Weights of a small model that answers yes/no questions on an image's attributes.
Model: fusion encoder width 256, fusion encoder layers 7.
Training: muon at rate 0.01, 12100 steps.
Data: trained on photos of plants, animals and fungi (iNaturalist), 39.8 epochs.
Rows from block 3 of the fusion encoder, named by matrix and row number. Rows with one number belong to one neuron. Each number is 50 + 12 x the weight over its row's rms, rounded and kept within 0 to 99. All counts start at 0. After the name is the row's rms in percent of the matrix's.
# fc1: MLP up (fusion_encoder.blocks.3.mlp.fc1.weight, 1536x256), inputs 86-171
# fc2: MLP down (fusion_encoder.blocks.3.mlp.fc2.weight, 256x1536, transposed), outputs 86-171
fc1.529 100:40 40 20 64 40 57 52 40 52 50 51 50 59 48 40 63 47 68 47 63 52 37 40 60 49 56 42 46 52 61 52 47 38 50 42 71 42 49 61 58 45 54 54 69 37 59 63 43 56 51 62 47 71 66 41 26 36 73 54 65 54 66 50 45 47 42 32 38 49 45 53 48 53 24 54 63 38 76 65 43 66 62 50 34 30 46
fc2.529 131:62 51 70 49 60 67 80 62 57 30 56 60 45 60 54 47 62 44 44 32 69 50 53 44 44 48 49 68 41 55 61 57 44 55 52 52 49 52 63 51 63 57 51 42 36 63 34 49 43 47 21 47 36 49 66 62 56 17 44 34 41 50 42 37 68 48 48 42 45 45 49 34 56 53 51 53 38 53 46 22 37 50 62 53 40 42
fc1.530 157:46 64 59 58 44 45 30 46 67 44 37 58 45 47 67 60 72 54 35 68 46 39 44 28 37 60 59 29 58 48 68 41 41 68 41 56 53 50 48 35 37 40 59 60 50 29 41 60 79 39 19 50 63 52 59 50 38 55 48 39 54 48 50 45 61 58 57 30 41 52 60 55 63 51 24 72 52 60 54 29 59 68 46 32 53 55
fc2.530 150:45 56 37 48 48 70 70 38 43 49 41 40 49 35 54 63 39 56 72 31 63 44 68 42 61 36 44 60 54 39 72 42 32 47 50 43 50 55 51 62 61 66 48 51 52 75 48 50 40 61 28 44 56 61 53 51 48 34 60 77 37 57 53 45 51 51 38 52 63 63 74 57 62 50 47 61 50 44 50 39 62 27 47 49 36 42
fc1.531 215:58 53 51 61 42 59 41 47 77 50 52 42 52 48 38 66 60 50 58 55 32 55 66 53 29 59 44 45 52 38 54 36 40 75 56 48 64 69 36 52 36 50 64 60 32 37 47 41 63 51 25 48 63 55 37 63 43 70 36 40 36 46 61 21 22 50 54 40 64 48 51 74 35 45 58 54 67 48 46 39 28 44 63 61 52 61
fc2.531 187:34 51 23 52 69 59 67 62 25 39 52 49 59 55 60 39 69 55 76 48 68 67 61 37 73 60 45 41 69 48 67 67 63 32 59 30 54 47 36 64 51 58 45 35 50 34 48 37 60 55 53 69 52 47 59 28 56 56 46 55 49 48 42 55 65 71 58 61 61 36 66 53 38 25 44 51 70 50 59 59 53 74 62 58 61 34
fc1.532 067:40 37 55 53 46 60 44 54 48 77 52 46 42 37 46 50 49 71 64 55 73 50 56 56 64 35 52 51 37 47 39 38 56 10 47 46 50 40 60 59 51 47 28 69 53 69 54 37 45 65 48 48 67 55 50 32 75 63 23 41 66 39 55 35 52 73 42 46 47 58 49 40 55 31 66 27 56 43 54 38 55 65 59 35 51 61
fc2.532 087:65 60 69 38 47 48 59 38 56 29 69 55 67 62 61 73 48 49 41 29 29 51 40 44 24 61 39 49 46 49 77 44 41 68 52 50 57 53 52 31 39 58 66 40 57 46 48 64 57 44 54 54 32 59 51 53 34 42 68 49 48 57 49 46 35 35 54 63 59 30 48 42 33 71 44 77 31 53 42 55 38 46 32 52 55 38
fc1.533 074:48 69 34 49 62 41 33 44 47 82 24 61 63 57 54 57 55 55 37 36 52 47 53 57 54 40 62 48 49 67 81 27 26 51 40 47 63 45 50 65 39 47 50 48 45 64 39 38 52 54 57 52 58 63 39 45 35 65 61 62 62 45 63 47 48 44 54 35 47 56 42 41 39 59 54 68 66 51 61 56 53 50 25 55 62 67
fc2.533 081:50 53 57 42 37 64 59 41 36 34 42 42 42 63 34 56 44 50 62 61 40 51 62 50 48 39 51 86 47 54 44 86 64 56 48 38 28 46 57 39 61 54 58 50 51 51 43 59 44 52 39 52 39 35 46 56 56 34 22 55 41 56 61 49 52 58 53 38 44 62 63 52 62 37 51 35 30 54 39 45 50 49 65 45 44 41
fc1.534 065:35 46 33 52 67 38 55 44 35 67 54 53 57 56 56 46 46 50 52 62 18 72 67 52 54 46 39 48 48 42 65 74 54 61 38 46 45 53 56 52 51 42 63 54 69 39 32 32 40 56 52 45 20 63 40 44 39 33 42 55 60 55 57 48 54 65 27 69 38 44 66 44 55 32 51 54 58 43 62 53 55 37 35 65 58 52
fc2.534 074:72 41 58 42 34 43 49 57 70 27 46 43 37 45 55 52 35 42 40 37 52 29 39 68 46 64 51 55 50 41 36 27 54 50 65 48 57 37 47 46 60 51 46 43 43 56 64 61 46 45 61 55 78 57 54 57 47 54 39 41 41 37 37 56 54 26 82 30 49 71 42 56 52 75 43 47 52 51 41 60 38 55 56 39 46 55
fc1.535 055:43 53 43 47 51 24 56 50 60 52 53 35 47 66 60 70 70 51 41 45 41 66 28 75 51 43 38 32 55 60 21 56 36 51 66 44 64 48 36 39 68 51 59 33 54 61 52 46 45 48 53 45 57 19 35 30 51 54 36 57 66 48 56 73 68 50 44 43 56 38 33 43 43 46 45 60 57 47 31 44 50 61 54 46 56 69
fc2.535 054:57 42 64 71 74 64 38 50 33 41 39 48 36 38 41 46 34 50 50 29 51 42 49 49 57 13 52 69 66 64 57 49 81 41 32 74 36 42 65 64 52 23 27 57 65 52 49 18 57 45 64 61 46 63 63 73 45 44 57 40 25 57 41 34 60 43 53 67 53 64 42 57 40 50 46 40 37 53 56 54 58 47 26 46 50 58
fc1.536 107:62 48 51 68 73 51 53 48 44 47 51 42 28 67 43 49 56 66 58 43 41 87 53 56 60 53 62 30 40 50 50 53 52 41 49 43 57 56 38 39 44 68 34 67 48 58 70 40 42 42 35 51 49 40 38 49 38 51 29 28 38 57 61 42 50 44 41 46 48 45 46 62 51 21 59 43 50 64 49 59 80 41 26 26 94 58
fc2.536 102:59 43 72 46 47 61 28 52 54 51 46 41 59 32 69 67 40 38 45 55 51 51 30 64 54 54 42 53 52 68 55 62 62 49 61 38 65 68 47 50 58 57 44 40 54 49 63 41 73 63 57 35 31 43 56 58 58 25 49 53 35 26 48 39 44 47 41 54 48 58 57 63 46 48 36 53 68 42 39 21 37 73 64 52 59 37
fc1.537 070:57 36 56 59 49 33 34 53 55 34 41 78 38 42 48 42 44 57 52 35 46 37 49 61 50 23 42 60 29 39 39 53 43 28 33 35 62 46 48 55 71 22 70 41 57 50 61 56 42 56 63 67 53 55 42 45 62 38 67 49 51 59 54 48 48 51 61 29 63 47 51 66 34 57 50 47 25 51 69 39 55 51 49 35 57 42
fc2.537 086:29 66 43 27 41 60 57 50 41 73 53 34 65 48 46 63 53 48 52 45 56 62 47 54 36 67 59 39 69 64 54 40 50 76 70 51 46 42 40 31 27 83 32 64 38 61 51 39 65 43 42 34 63 33 62 53 27 58 38 48 44 41 54 53 49 44 36 64 42 47 53 42 75 42 46 72 69 49 46 48 41 53 36 61 38 64
fc1.538 084:52 62 63 27 59 62 60 44 43 55 54 47 56 45 52 58 64 58 57 45 31 45 76 44 44 46 60 40 65 27 46 49 60 59 46 65 53 44 52 70 42 64 50 52 50 52 48 52 51 47 57 71 56 30 41 64 53 53 61 51 23 54 62 36 41 62 30 43 53 43 56 55 51 33 55 49 61 44 43 40 76 34 64 57 27 50
fc2.538 078:38 57 63 36 40 46 27 42 53 59 32 48 36 54 55 45 45 40 36 38 40 39 39 27 74 54 62 58 44 51 45 49 46 31 42 62 52 41 50 55 56 59 45 46 46 37 28 52 37 33 36 86 65 65 47 40 36 43 45 57 49 63 72 54 54 41 57 54 35 65 46 47 39 54 58 44 36 50 41 47 54 58 65 57 41 60
fc1.539 069:66 45 44 38 49 47 60 34 57 54 52 47 49 52 46 52 42 42 49 42 45 47 66 50 67 70 47 49 59 58 44 72 40 39 05 70 73 63 45 48 46 41 53 53 56 60 40 58 58 47 56 52 80 73 30 53 38 66 56 30 74 54 59 52 50 49 42 26 60 55 34 40 68 46 60 31 48 54 48 46 47 47 59 35 34 53
fc2.539 074:69 65 70 58 67 34 54 49 58 52 48 41 49 19 35 41 67 54 23 37 69 67 52 34 51 42 39 50 51 60 25 41 65 36 56 49 47 49 63 54 51 46 36 47 48 48 44 49 53 59 42 42 38 63 35 62 45 59 34 43 58 66 58 17 61 44 71 54 57 36 49 38 42 46 55 25 65 43 50 29 37 52 50 47 25 65
fc1.540 128:37 52 46 30 39 54 53 56 58 44 50 54 70 56 27 45 56 43 54 65 57 64 41 45 38 44 28 53 58 48 56 50 31 48 62 73 61 43 46 20 70 38 64 55 51 31 36 22 54 53 49 42 51 52 53 42 41 58 51 56 62 53 42 37 40 53 72 37 48 61 53 32 42 39 38 23 27 49 46 31 54 42 54 67 41 57
fc2.540 126:63 72 79 39 63 44 34 58 46 55 57 63 47 67 69 52 28 56 36 17 40 47 47 33 66 56 60 56 50 53 43 76 57 57 40 34 56 58 54 59 42 59 46 38 29 40 76 49 58 50 64 57 63 46 37 34 55 38 63 40 55 54 46 57 70 42 54 41 54 66 43 73 62 52 61 45 68 56 39 57 51 58 46 15 65 45
fc1.541 102:47 43 48 37 43 68 47 39 65 61 61 45 35 47 39 40 55 55 61 54 47 50 48 32 43 55 70 42 40 39 48 52 58 58 43 30 51 67 31 25 54 41 46 45 36 52 93 68 36 59 63 39 49 49 50 37 53 36 36 34 50 47 40 28 47 39 52 60 47 50 58 53 63 31 38 54 74 58 45 52 62 46 52 60 62 57
fc2.541 084:31 27 55 55 46 47 43 37 37 50 41 42 65 42 44 64 55 54 32 74 58 62 33 40 49 69 45 58 59 48 52 66 26 49 43 60 38 33 47 39 62 52 57 69 42 36 67 46 44 25 52 60 54 52 60 43 54 62 71 36 49 60 53 63 54 50 47 61 42 46 48 35 26 30 41 53 34 45 50 46 66 59 56 43 27 38
fc1.542 131:33 58 51 49 57 47 50 54 44 50 47 57 50 53 50 58 39 35 42 48 38 41 70 57 42 57 60 58 40 46 49 53 45 55 44 51 65 65 45 52 63 52 45 61 49 52 49 39 33 31 56 57 41 49 52 69 71 40 49 56 48 55 56 48 46 28 24 53 40 32 40 60 32 56 43 43 59 45 51 55 49 59 49 45 62 53
fc2.542 133:64 66 47 50 58 57 32 58 23 40 56 40 37 39 56 39 39 39 43 47 58 60 45 56 51 53 40 34 45 62 44 66 42 67 58 51 55 56 45 44 47 53 46 58 47 63 63 51 68 45 61 37 41 68 64 46 36 52 43 53 50 55 44 53 49 58 84 42 32 68 44 51 74 58 50 47 54 48 69 55 54 56 51 57 72 41
fc1.543 110:52 52 30 50 51 20 71 40 51 52 37 35 15 38 67 35 56 48 39 44 61 26 56 60 26 58 46 75 44 54 44 75 54 49 51 51 55 56 62 45 68 50 49 59 41 47 39 45 40 28 35 51 58 50 48 52 34 52 62 69 26 57 55 56 63 53 59 53 45 23 41 44 55 67 41 49 48 61 36 29 52 35 77 65 46 55
fc2.543 142:47 50 53 57 59 43 09 30 44 40 59 59 45 55 70 43 58 47 71 63 36 58 61 51 57 54 48 63 58 50 36 46 54 69 61 60 61 53 46 30 60 41 34 50 38 50 33 61 55 55 43 35 32 51 30 67 59 37 39 34 52 51 69 52 64 45 40 73 50 49 48 41 47 38 54 39 44 59 69 35 39 53 39 54 54 47
fc1.544 052:53 36 63 23 18 52 62 57 50 58 70 57 54 60 36 46 59 35 61 60 52 61 66 61 47 67 56 54 54 50 59 38 43 55 54 40 59 59 27 59 70 47 55 44 45 62 50 39 46 54 42 56 40 64 43 57 53 41 60 40 45 58 38 44 42 48 64 47 60 64 39 37 71 54 59 37 54 69 39 34 65 53 20 56 35 39
fc2.544 062:25 53 38 67 52 21 46 48 50 32 61 83 72 32 54 69 43 47 75 37 50 34 45 55 49 40 35 48 45 53 66 46 63 35 57 63 49 46 61 40 55 54 52 51 52 33 53 57 65 39 52 44 46 63 52 66 46 42 39 52 57 51 49 48 60 37 42 55 59 54 56 47 38 49 52 63 40 59 59 38 20 36 55 33 51 43
fc1.545 046:37 25 50 37 45 59 51 40 54 71 53 32 56 77 50 62 41 46 61 38 48 36 59 77 57 57 50 51 50 59 64 44 53 54 47 58 53 34 54 46 68 38 46 47 39 67 46 74 55 57 39 61 52 76 61 46 55 44 34 38 64 45 59 49 68 66 43 59 41 32 52 25 48 48 30 47 50 40 24 21 57 57 55 53 62 42
fc2.545 058:72 57 74 51 46 22 33 62 53 52 44 74 43 52 51 45 48 59 27 50 47 58 50 50 34 41 62 54 26 57 37 68 58 39 70 59 58 46 67 62 45 43 32 44 52 31 45 43 50 59 55 60 48 36 38 46 44 54 68 72 44 48 69 41 42 37 69 43 62 78 48 66 63 39 72 31 46 49 61 65 36 59 50 44 27 64
fc1.546 106:53 44 62 40 34 33 60 69 69 51 54 51 44 54 49 38 44 54 55 60 52 52 44 35 58 47 53 46 67 42 41 48 62 46 43 40 46 39 60 55 54 36 38 62 63 58 53 76 22 68 62 52 40 31 58 63 24 51 40 53 53 51 71 71 61 57 39 31 56 49 46 60 48 60 40 31 28 37 70 37 67 33 42 33 41 48
fc2.546 114:66 37 49 47 49 64 61 63 56 50 55 39 38 69 49 41 64 57 53 46 56 45 62 53 32 60 53 60 47 47 65 37 44 59 42 61 46 33 36 57 51 62 57 37 50 42 43 31 63 35 47 52 55 62 52 44 69 46 65 34 58 36 49 25 39 52 66 49 37 48 39 44 53 46 73 55 47 63 23 58 38 47 37 49 42 60
fc1.547 103:58 47 65 39 19 47 62 51 41 75 61 52 45 50 31 42 64 39 42 42 56 38 73 53 32 45 60 53 56 49 66 66 42 54 52 47 68 56 49 54 65 61 60 60 65 43 33 39 61 47 69 41 43 61 54 52 46 50 64 66 65 50 42 47 48 36 56 53 65 29 41 59 53 69 80 63 41 57 67 62 62 31 36 75 38 45
fc2.547 113:35 42 48 55 69 48 62 63 33 37 59 49 54 54 48 74 56 52 42 43 53 34 43 53 75 53 51 24 64 55 55 31 45 59 60 51 30 44 42 37 51 39 60 53 48 31 44 55 45 39 29 53 68 49 70 50 62 62 40 44 59 46 50 38 62 58 59 41 44 68 58 64 52 32 39 51 40 45 46 38 34 61 55 30 64 50
fc1.548 055:41 69 66 69 67 33 56 51 31 61 60 45 37 38 39 22 61 70 47 56 49 43 54 56 49 77 49 35 66 43 59 40 46 57 57 50 36 50 54 56 49 55 49 59 50 57 61 47 54 46 45 36 59 50 55 23 32 31 49 85 76 58 50 50 58 52 27 44 32 51 32 52 38 61 56 47 49 54 43 35 37 49 49 43 34 70
fc2.548 074:52 33 44 53 48 47 38 68 50 51 45 63 70 47 74 51 50 43 54 47 49 61 57 49 47 41 60 63 44 59 38 74 82 25 59 46 58 45 52 11 43 47 53 54 50 36 47 46 52 29 44 47 53 33 38 55 50 61 57 19 27 63 79 60 21 30 34 42 49 60 70 51 58 59 61 65 60 29 59 62 53 43 57 58 52 33
fc1.549 086:36 63 43 33 65 61 40 34 32 34 62 32 31 42 55 74 71 41 56 58 35 58 72 37 52 47 60 37 46 32 56 47 61 64 79 32 51 55 72 36 63 46 62 53 49 41 55 56 40 45 56 59 64 33 53 42 59 57 26 29 34 47 57 35 50 44 27 67 54 38 41 60 41 44 44 52 49 58 43 69 49 45 48 54 46 63
fc2.549 070:35 41 51 44 49 39 42 57 40 61 41 44 57 54 54 49 59 34 42 54 45 51 39 59 76 48 65 40 44 58 52 54 57 42 40 45 63 56 69 49 55 55 63 39 51 33 39 46 62 44 46 50 38 49 52 51 45 47 58 46 43 56 62 63 58 57 47 68 53 51 51 49 40 48 68 22 37 63 93 85 44 60 61 46 37 67
fc1.550 046:60 59 45 55 50 56 40 34 49 58 58 47 49 44 46 51 67 39 43 28 39 55 62 56 52 48 37 44 55 47 57 56 23 66 60 60 64 60 38 38 43 42 63 45 54 55 23 64 60 60 53 45 40 61 49 48 75 64 44 62 55 56 58 56 64 56 63 43 59 37 46 43 41 50 68 26 57 51 33 70 58 61 58 55 57 57
fc2.550 068:40 46 51 37 61 50 79 50 40 40 33 51 60 34 50 52 27 62 72 73 33 49 49 41 23 46 60 63 51 33 36 37 63 36 55 49 45 38 72 49 43 68 16 55 43 66 52 49 29 41 32 51 44 48 51 58 22 45 47 53 56 59 42 41 48 36 48 57 44 30 55 42 58 34 51 61 27 53 77 44 39 45 47 62 45 46
fc1.551 143:51 53 42 29 57 71 67 55 61 77 41 47 53 18 63 56 66 57 42 33 54 59 43 53 51 56 49 65 64 48 65 48 54 39 30 35 45 61 55 48 55 40 30 51 54 43 25 33 45 49 50 28 59 65 20 59 31 51 58 52 61 63 61 55 18 26 59 53 51 52 52 74 42 24 49 50 65 61 51 37 61 40 48 44 26 46
fc2.551 127:64 44 63 63 64 43 63 39 58 54 51 40 31 43 54 53 48 35 44 48 45 25 56 44 52 76 53 49 55 51 55 57 48 45 45 35 54 40 31 66 46 60 37 52 42 24 45 45 39 57 79 70 57 70 63 34 29 47 66 67 62 56 50 50 55 38 69 29 58 60 36 48 45 45 61 33 58 71 56 57 44 34 65 49 31 61
fc1.552 072:45 46 72 42 47 52 45 62 39 67 46 72 33 40 50 33 33 48 58 44 50 50 60 50 47 50 55 61 46 44 57 54 47 56 45 45 63 48 50 51 47 60 48 59 57 47 31 52 63 46 52 16 46 73 83 47 66 38 48 85 76 53 69 51 36 43 75 43 56 54 46 57 42 51 53 37 47 41 37 34 41 42 42 60 38 33
fc2.552 073:55 67 26 55 47 37 52 35 41 39 39 48 52 35 34 57 50 51 52 51 56 47 53 45 45 39 44 32 62 43 48 48 51 51 69 57 43 61 69 38 61 63 48 45 38 52 42 50 45 34 62 54 56 42 30 47 46 64 52 48 56 56 19 39 34 41 49 49 48 52 52 38 33 51 66 55 55 68 30 44 64 51 55 56 48 47
fc1.553 081:54 63 54 50 57 52 58 50 63 46 56 30 53 56 60 29 46 15 40 55 47 50 41 69 51 43 60 40 26 32 37 37 37 52 32 41 52 54 61 49 34 66 34 42 38 57 54 43 41 59 46 58 41 62 36 37 54 40 68 55 51 36 58 51 34 62 51 63 57 29 53 67 43 52 58 40 50 59 52 30 58 47 31 41 62 50
fc2.553 087:41 40 46 56 46 39 33 49 36 45 65 60 29 36 58 46 57 53 73 69 28 66 69 24 50 43 58 39 49 44 46 34 29 50 40 33 49 22 42 54 63 59 48 54 40 40 39 48 45 56 53 40 64 64 49 65 63 50 54 39 39 57 54 59 42 56 56 63 61 29 37 50 53 51 52 50 32 49 61 46 31 55 49 61 53 38
fc1.554 118:54 39 37 60 48 68 42 56 63 63 56 61 70 49 50 53 45 46 57 48 40 24 45 65 47 61 62 29 50 41 51 42 36 70 48 78 50 41 62 54 41 65 42 46 33 71 41 19 61 43 48 67 54 51 51 65 37 69 68 52 55 64 24 51 51 61 45 32 56 49 43 49 38 64 22 47 50 75 49 28 51 39 63 53 39 21
fc2.554 132:58 23 39 45 78 42 66 53 57 30 48 55 43 49 75 37 60 61 32 45 64 82 65 56 28 34 28 32 70 53 46 56 62 47 54 32 48 52 39 40 67 54 68 46 61 36 50 63 42 48 45 54 33 65 43 50 56 50 32 41 50 34 52 25 42 41 41 61 75 44 49 59 59 29 69 46 75 35 47 45 53 52 55 46 50 54
fc1.555 105:53 67 59 51 62 66 38 53 26 25 49 38 37 52 57 45 65 49 68 43 32 38 69 52 52 44 64 56 45 37 35 64 41 57 62 41 51 53 50 54 62 47 41 62 64 44 42 56 56 57 47 70 64 64 59 58 44 43 56 62 41 45 34 34 63 51 63 65 69 60 57 59 36 59 59 62 50 39 51 33 78 45 69 54 58 46
fc2.555 088:54 38 42 37 60 60 59 42 38 54 40 45 58 44 89 41 43 22 39 22 78 51 40 56 46 41 74 35 72 55 60 50 63 64 32 42 70 54 70 61 48 33 48 53 32 52 39 72 48 44 42 41 50 65 55 44 44 49 57 44 47 68 50 44 62 74 70 49 54 47 45 64 55 48 62 56 61 50 55 37 25 52 66 30 63 36
fc1.556 054:62 50 38 47 49 61 48 23 56 67 34 49 64 51 39 49 61 57 45 38 45 41 65 47 36 51 68 47 50 39 55 42 47 46 58 30 59 36 54 53 39 34 46 40 24 62 59 45 65 31 46 46 26 62 43 51 52 46 58 58 56 42 58 50 57 51 68 64 39 26 43 67 43 57 69 54 39 70 76 37 52 42 32 45 77 44
fc2.556 067:53 49 57 59 54 46 61 70 22 30 56 44 45 58 55 46 50 42 43 62 51 60 48 68 40 55 47 46 54 58 62 55 61 56 46 40 45 48 48 36 62 70 47 70 61 42 39 48 45 62 50 58 68 35 51 45 52 52 47 44 57 67 49 52 49 46 59 32 55 83 54 34 55 38 39 55 58 47 32 67 58 67 72 69 43 50
fc1.557 045:43 64 52 38 59 31 73 70 54 58 58 53 31 38 48 43 63 47 58 46 33 45 46 29 52 38 53 54 40 58 26 47 54 56 82 40 49 51 55 43 57 46 53 65 60 49 57 54 67 71 56 54 56 48 67 70 21 45 46 40 46 61 48 36 59 59 70 48 49 41 30 44 38 51 52 44 35 52 71 63 47 59 42 57 38 45
fc2.557 063:61 51 38 67 54 59 44 46 51 57 50 52 80 66 33 54 17 60 54 62 62 69 39 74 57 49 43 49 51 57 50 66 54 26 45 69 47 58 59 45 45 63 50 37 39 63 44 43 26 29 47 37 40 45 41 36 72 42 41 66 65 34 39 52 30 49 31 41 43 56 66 64 61 24 54 69 60 56 21 30 65 38 54 31 54 53
fc1.558 123:63 64 45 43 48 54 25 58 79 70 45 64 58 64 61 33 57 36 35 47 55 52 53 67 46 54 41 51 47 71 63 40 55 36 28 53 57 52 44 43 39 68 50 32 49 68 56 68 63 67 37 34 64 33 27 33 57 52 50 41 57 54 63 82 48 52 43 53 53 33 71 46 45 32 44 35 60 59 61 54 34 42 32 26 44 61
fc2.558 101:38 40 47 56 83 38 68 46 42 43 37 54 39 64 46 38 37 41 37 46 44 41 53 54 67 64 62 39 69 46 75 65 47 49 44 36 54 45 37 39 43 39 53 53 42 61 45 41 40 50 59 53 45 53 54 34 46 29 65 50 50 51 57 73 45 71 79 41 40 80 17 32 57 72 39 51 69 37 50 54 47 44 49 46 45 56
fc1.559 088:49 49 54 34 48 40 57 63 48 32 45 46 46 58 44 61 41 33 48 50 60 53 61 33 66 54 79 57 49 53 41 33 56 59 41 59 48 29 52 32 53 43 56 55 52 51 56 67 47 51 60 28 62 47 57 70 44 51 57 29 49 44 38 56 70 54 49 57 70 48 46 38 57 62 49 37 50 58 60 35 50 42 37 59 47 61
fc2.559 077:50 48 58 36 62 36 41 55 53 60 53 52 37 46 58 09 65 47 38 45 40 46 44 69 38 81 47 52 28 46 38 76 56 59 44 48 52 62 42 71 58 51 34 37 64 56 66 40 67 61 49 66 47 49 56 34 50 51 61 56 37 53 43 49 26 44 33 50 47 60 34 63 55 46 45 39 46 55 49 62 50 44 40 47 42 44
fc1.560 063:69 60 47 57 47 38 56 35 69 60 54 58 51 52 46 37 30 34 41 55 50 52 55 44 41 36 44 43 60 41 48 54 59 51 49 49 65 38 40 56 38 44 50 62 63 48 42 52 61 37 47 43 32 57 64 51 51 35 54 72 50 45 67 36 59 34 30 55 49 37 60 58 54 49 46 31 59 43 30 53 54 55 43 46 67 49
fc2.560 076:50 43 41 50 49 51 62 69 49 44 56 47 57 47 36 39 40 63 58 52 27 51 61 49 51 53 53 39 59 44 44 46 44 47 58 60 47 45 57 65 51 60 49 61 43 57 63 26 50 48 42 38 52 49 39 28 51 80 49 38 53 56 55 53 39 69 60 47 51 62 56 42 63 31 40 69 38 65 68 38 29 55 55 48 47 33
fc1.561 080:62 51 41 47 58 44 52 43 58 67 33 49 61 34 56 59 57 45 57 43 51 38 47 30 53 82 38 57 63 22 55 52 31 51 32 46 48 49 42 61 46 61 36 38 63 22 61 38 41 55 55 64 53 43 39 68 55 46 64 55 55 45 63 43 29 48 42 42 49 62 54 66 48 35 67 27 58 49 44 51 70 42 61 57 57 62
fc2.561 072:41 24 53 56 70 51 45 46 56 62 47 61 58 26 60 46 45 56 45 48 38 40 58 43 71 58 71 71 70 49 49 29 44 20 41 56 37 69 57 55 39 52 52 41 47 43 31 51 35 45 52 67 61 60 66 33 38 39 56 54 77 47 57 62 18 30 58 59 47 44 20 42 47 42 51 35 37 65 49 66 38 50 45 54 25 58
fc1.562 065:48 40 42 40 62 56 61 51 46 21 49 44 62 34 48 61 53 60 47 41 40 40 29 36 48 38 33 53 51 70 66 78 59 32 65 54 31 38 53 31 67 36 58 47 48 39 62 46 36 51 64 42 38 31 39 47 28 61 60 38 46 60 50 57 31 55 40 45 34 74 52 48 50 51 70 53 34 63 46 57 64 52 60 51 47 57
fc2.562 082:55 46 50 55 31 46 47 50 48 57 41 65 36 61 33 33 45 48 40 49 54 54 82 61 38 63 75 38 38 40 29 22 36 66 22 67 77 58 46 61 36 51 56 52 56 53 34 60 61 36 30 65 66 72 75 59 57 49 43 55 40 35 53 46 47 41 44 40 58 33 55 52 51 46 29 45 52 44 57 53 43 48 37 50 58 52
fc1.563 111:64 43 79 76 39 46 53 49 73 58 55 36 45 57 58 36 62 43 41 38 38 32 51 64 46 58 44 52 42 62 49 33 61 59 42 59 49 55 53 58 48 55 61 51 42 40 72 45 55 51 37 42 62 42 61 32 55 56 51 49 58 63 52 67 50 66 56 70 33 65 17 68 42 49 56 43 57 30 45 41 52 49 49 27 54 49
fc2.563 097:30 50 47 49 70 55 27 70 26 62 49 35 49 57 36 30 62 53 66 62 78 51 36 57 52 46 47 45 49 48 46 66 40 57 69 57 64 77 51 22 42 19 47 50 30 62 52 46 40 47 45 66 34 33 40 57 35 43 40 62 46 28 43 38 37 51 37 42 39 46 71 49 56 46 57 61 67 40 61 59 45 54 82 51 72 54
fc1.564 050:48 34 72 38 61 37 48 45 58 45 66 51 52 51 56 77 67 55 45 59 41 65 50 53 63 70 52 49 50 44 31 54 35 50 47 59 74 46 44 54 32 50 38 31 47 65 30 54 45 67 39 50 73 72 46 55 57 53 50 53 62 54 39 72 36 51 63 37 37 36 47 47 40 52 35 49 42 45 51 47 54 49 54 24 47 63
fc2.564 070:69 41 63 41 38 62 51 61 58 44 36 42 61 27 36 61 54 57 63 58 71 53 49 53 55 45 44 49 54 50 43 60 64 63 47 47 40 59 57 47 47 74 41 56 56 47 60 38 32 42 44 38 50 44 52 48 56 54 36 32 67 52 68 47 35 39 48 35 59 53 62 52 59 51 37 61 89 51 50 56 40 60 51 65 57 56
fc1.565 099:62 50 32 45 19 45 52 50 34 35 39 41 36 52 62 40 37 47 54 49 50 67 40 51 48 67 35 42 40 51 49 55 60 68 68 46 53 50 72 39 30 36 56 68 68 34 57 44 41 45 60 50 41 62 40 44 31 30 55 48 67 47 58 45 49 29 44 53 49 75 51 64 66 44 63 49 39 21 62 48 60 64 47 51 51 51
fc2.565 083:70 49 47 41 37 41 45 47 61 39 65 42 77 34 62 62 68 42 66 43 46 47 62 41 48 51 64 57 39 55 50 57 45 37 46 60 63 66 59 26 70 54 27 48 51 64 62 46 57 60 55 63 46 37 42 48 54 63 29 51 38 69 29 60 45 47 43 40 69 58 51 42 53 34 40 49 56 82 37 52 50 48 52 32 47 47
fc1.566 083:34 45 44 59 36 54 54 68 61 59 33 53 51 51 84 48 41 47 52 53 33 26 43 54 48 39 56 66 53 39 41 73 35 87 60 41 46 38 36 63 46 41 42 39 72 60 40 44 54 58 47 50 64 53 64 69 41 64 48 37 62 70 60 48 35 39 62 49 46 38 64 64 33 42 61 50 47 48 46 50 51 58 40 67 52 57
fc2.566 079:55 57 58 51 66 50 69 53 68 53 54 54 64 43 32 72 59 38 38 45 59 54 59 48 45 65 53 42 50 54 47 49 61 48 45 77 37 45 63 34 67 67 46 64 30 37 55 49 56 40 57 61 56 72 58 32 49 73 67 74 54 51 32 66 52 29 73 32 30 42 49 49 46 54 54 47 76 56 58 39 57 41 55 30 65 49
fc1.567 103:39 47 61 60 51 38 40 77 58 44 54 37 50 46 72 56 42 32 35 51 41 68 40 55 50 53 62 58 51 53 56 35 61 60 44 41 41 50 11 44 40 40 56 43 60 40 36 55 49 45 50 40 75 75 37 68 65 36 67 55 42 30 46 59 60 60 38 50 33 42 59 42 53 66 53 46 48 51 50 40 54 53 50 43 44 68
fc2.567 109:61 59 37 40 42 56 53 58 47 58 53 49 56 48 39 93 68 67 55 53 50 44 71 68 48 56 36 53 75 62 21 51 58 46 49 57 59 41 54 52 37 60 46 55 64 50 48 54 56 34 71 71 45 59 49 52 43 48 45 38 52 59 52 28 65 41 53 79 63 33 38 40 55 58 57 56 51 55 60 55 44 56 53 58 59 72
fc1.568 097:50 61 51 67 36 61 67 65 38 48 31 61 51 32 53 27 45 61 39 37 65 38 32 42 61 53 49 50 37 46 39 57 33 66 43 66 53 42 55 47 48 43 35 65 26 26 63 44 67 54 49 56 56 52 52 33 52 49 48 55 57 49 71 54 38 56 51 25 38 67 41 77 42 24 72 42 62 65 60 56 50 50 45 55 54 57
fc2.568 119:71 75 37 41 66 58 44 77 42 48 49 43 43 77 56 60 36 50 72 39 32 51 37 38 48 46 36 53 65 37 49 44 57 57 52 45 61 58 46 65 22 59 62 41 69 39 52 43 63 66 60 49 69 48 53 58 68 44 54 50 56 57 33 58 49 23 44 52 53 44 70 43 59 53 49 57 48 23 60 59 57 60 58 37 49 54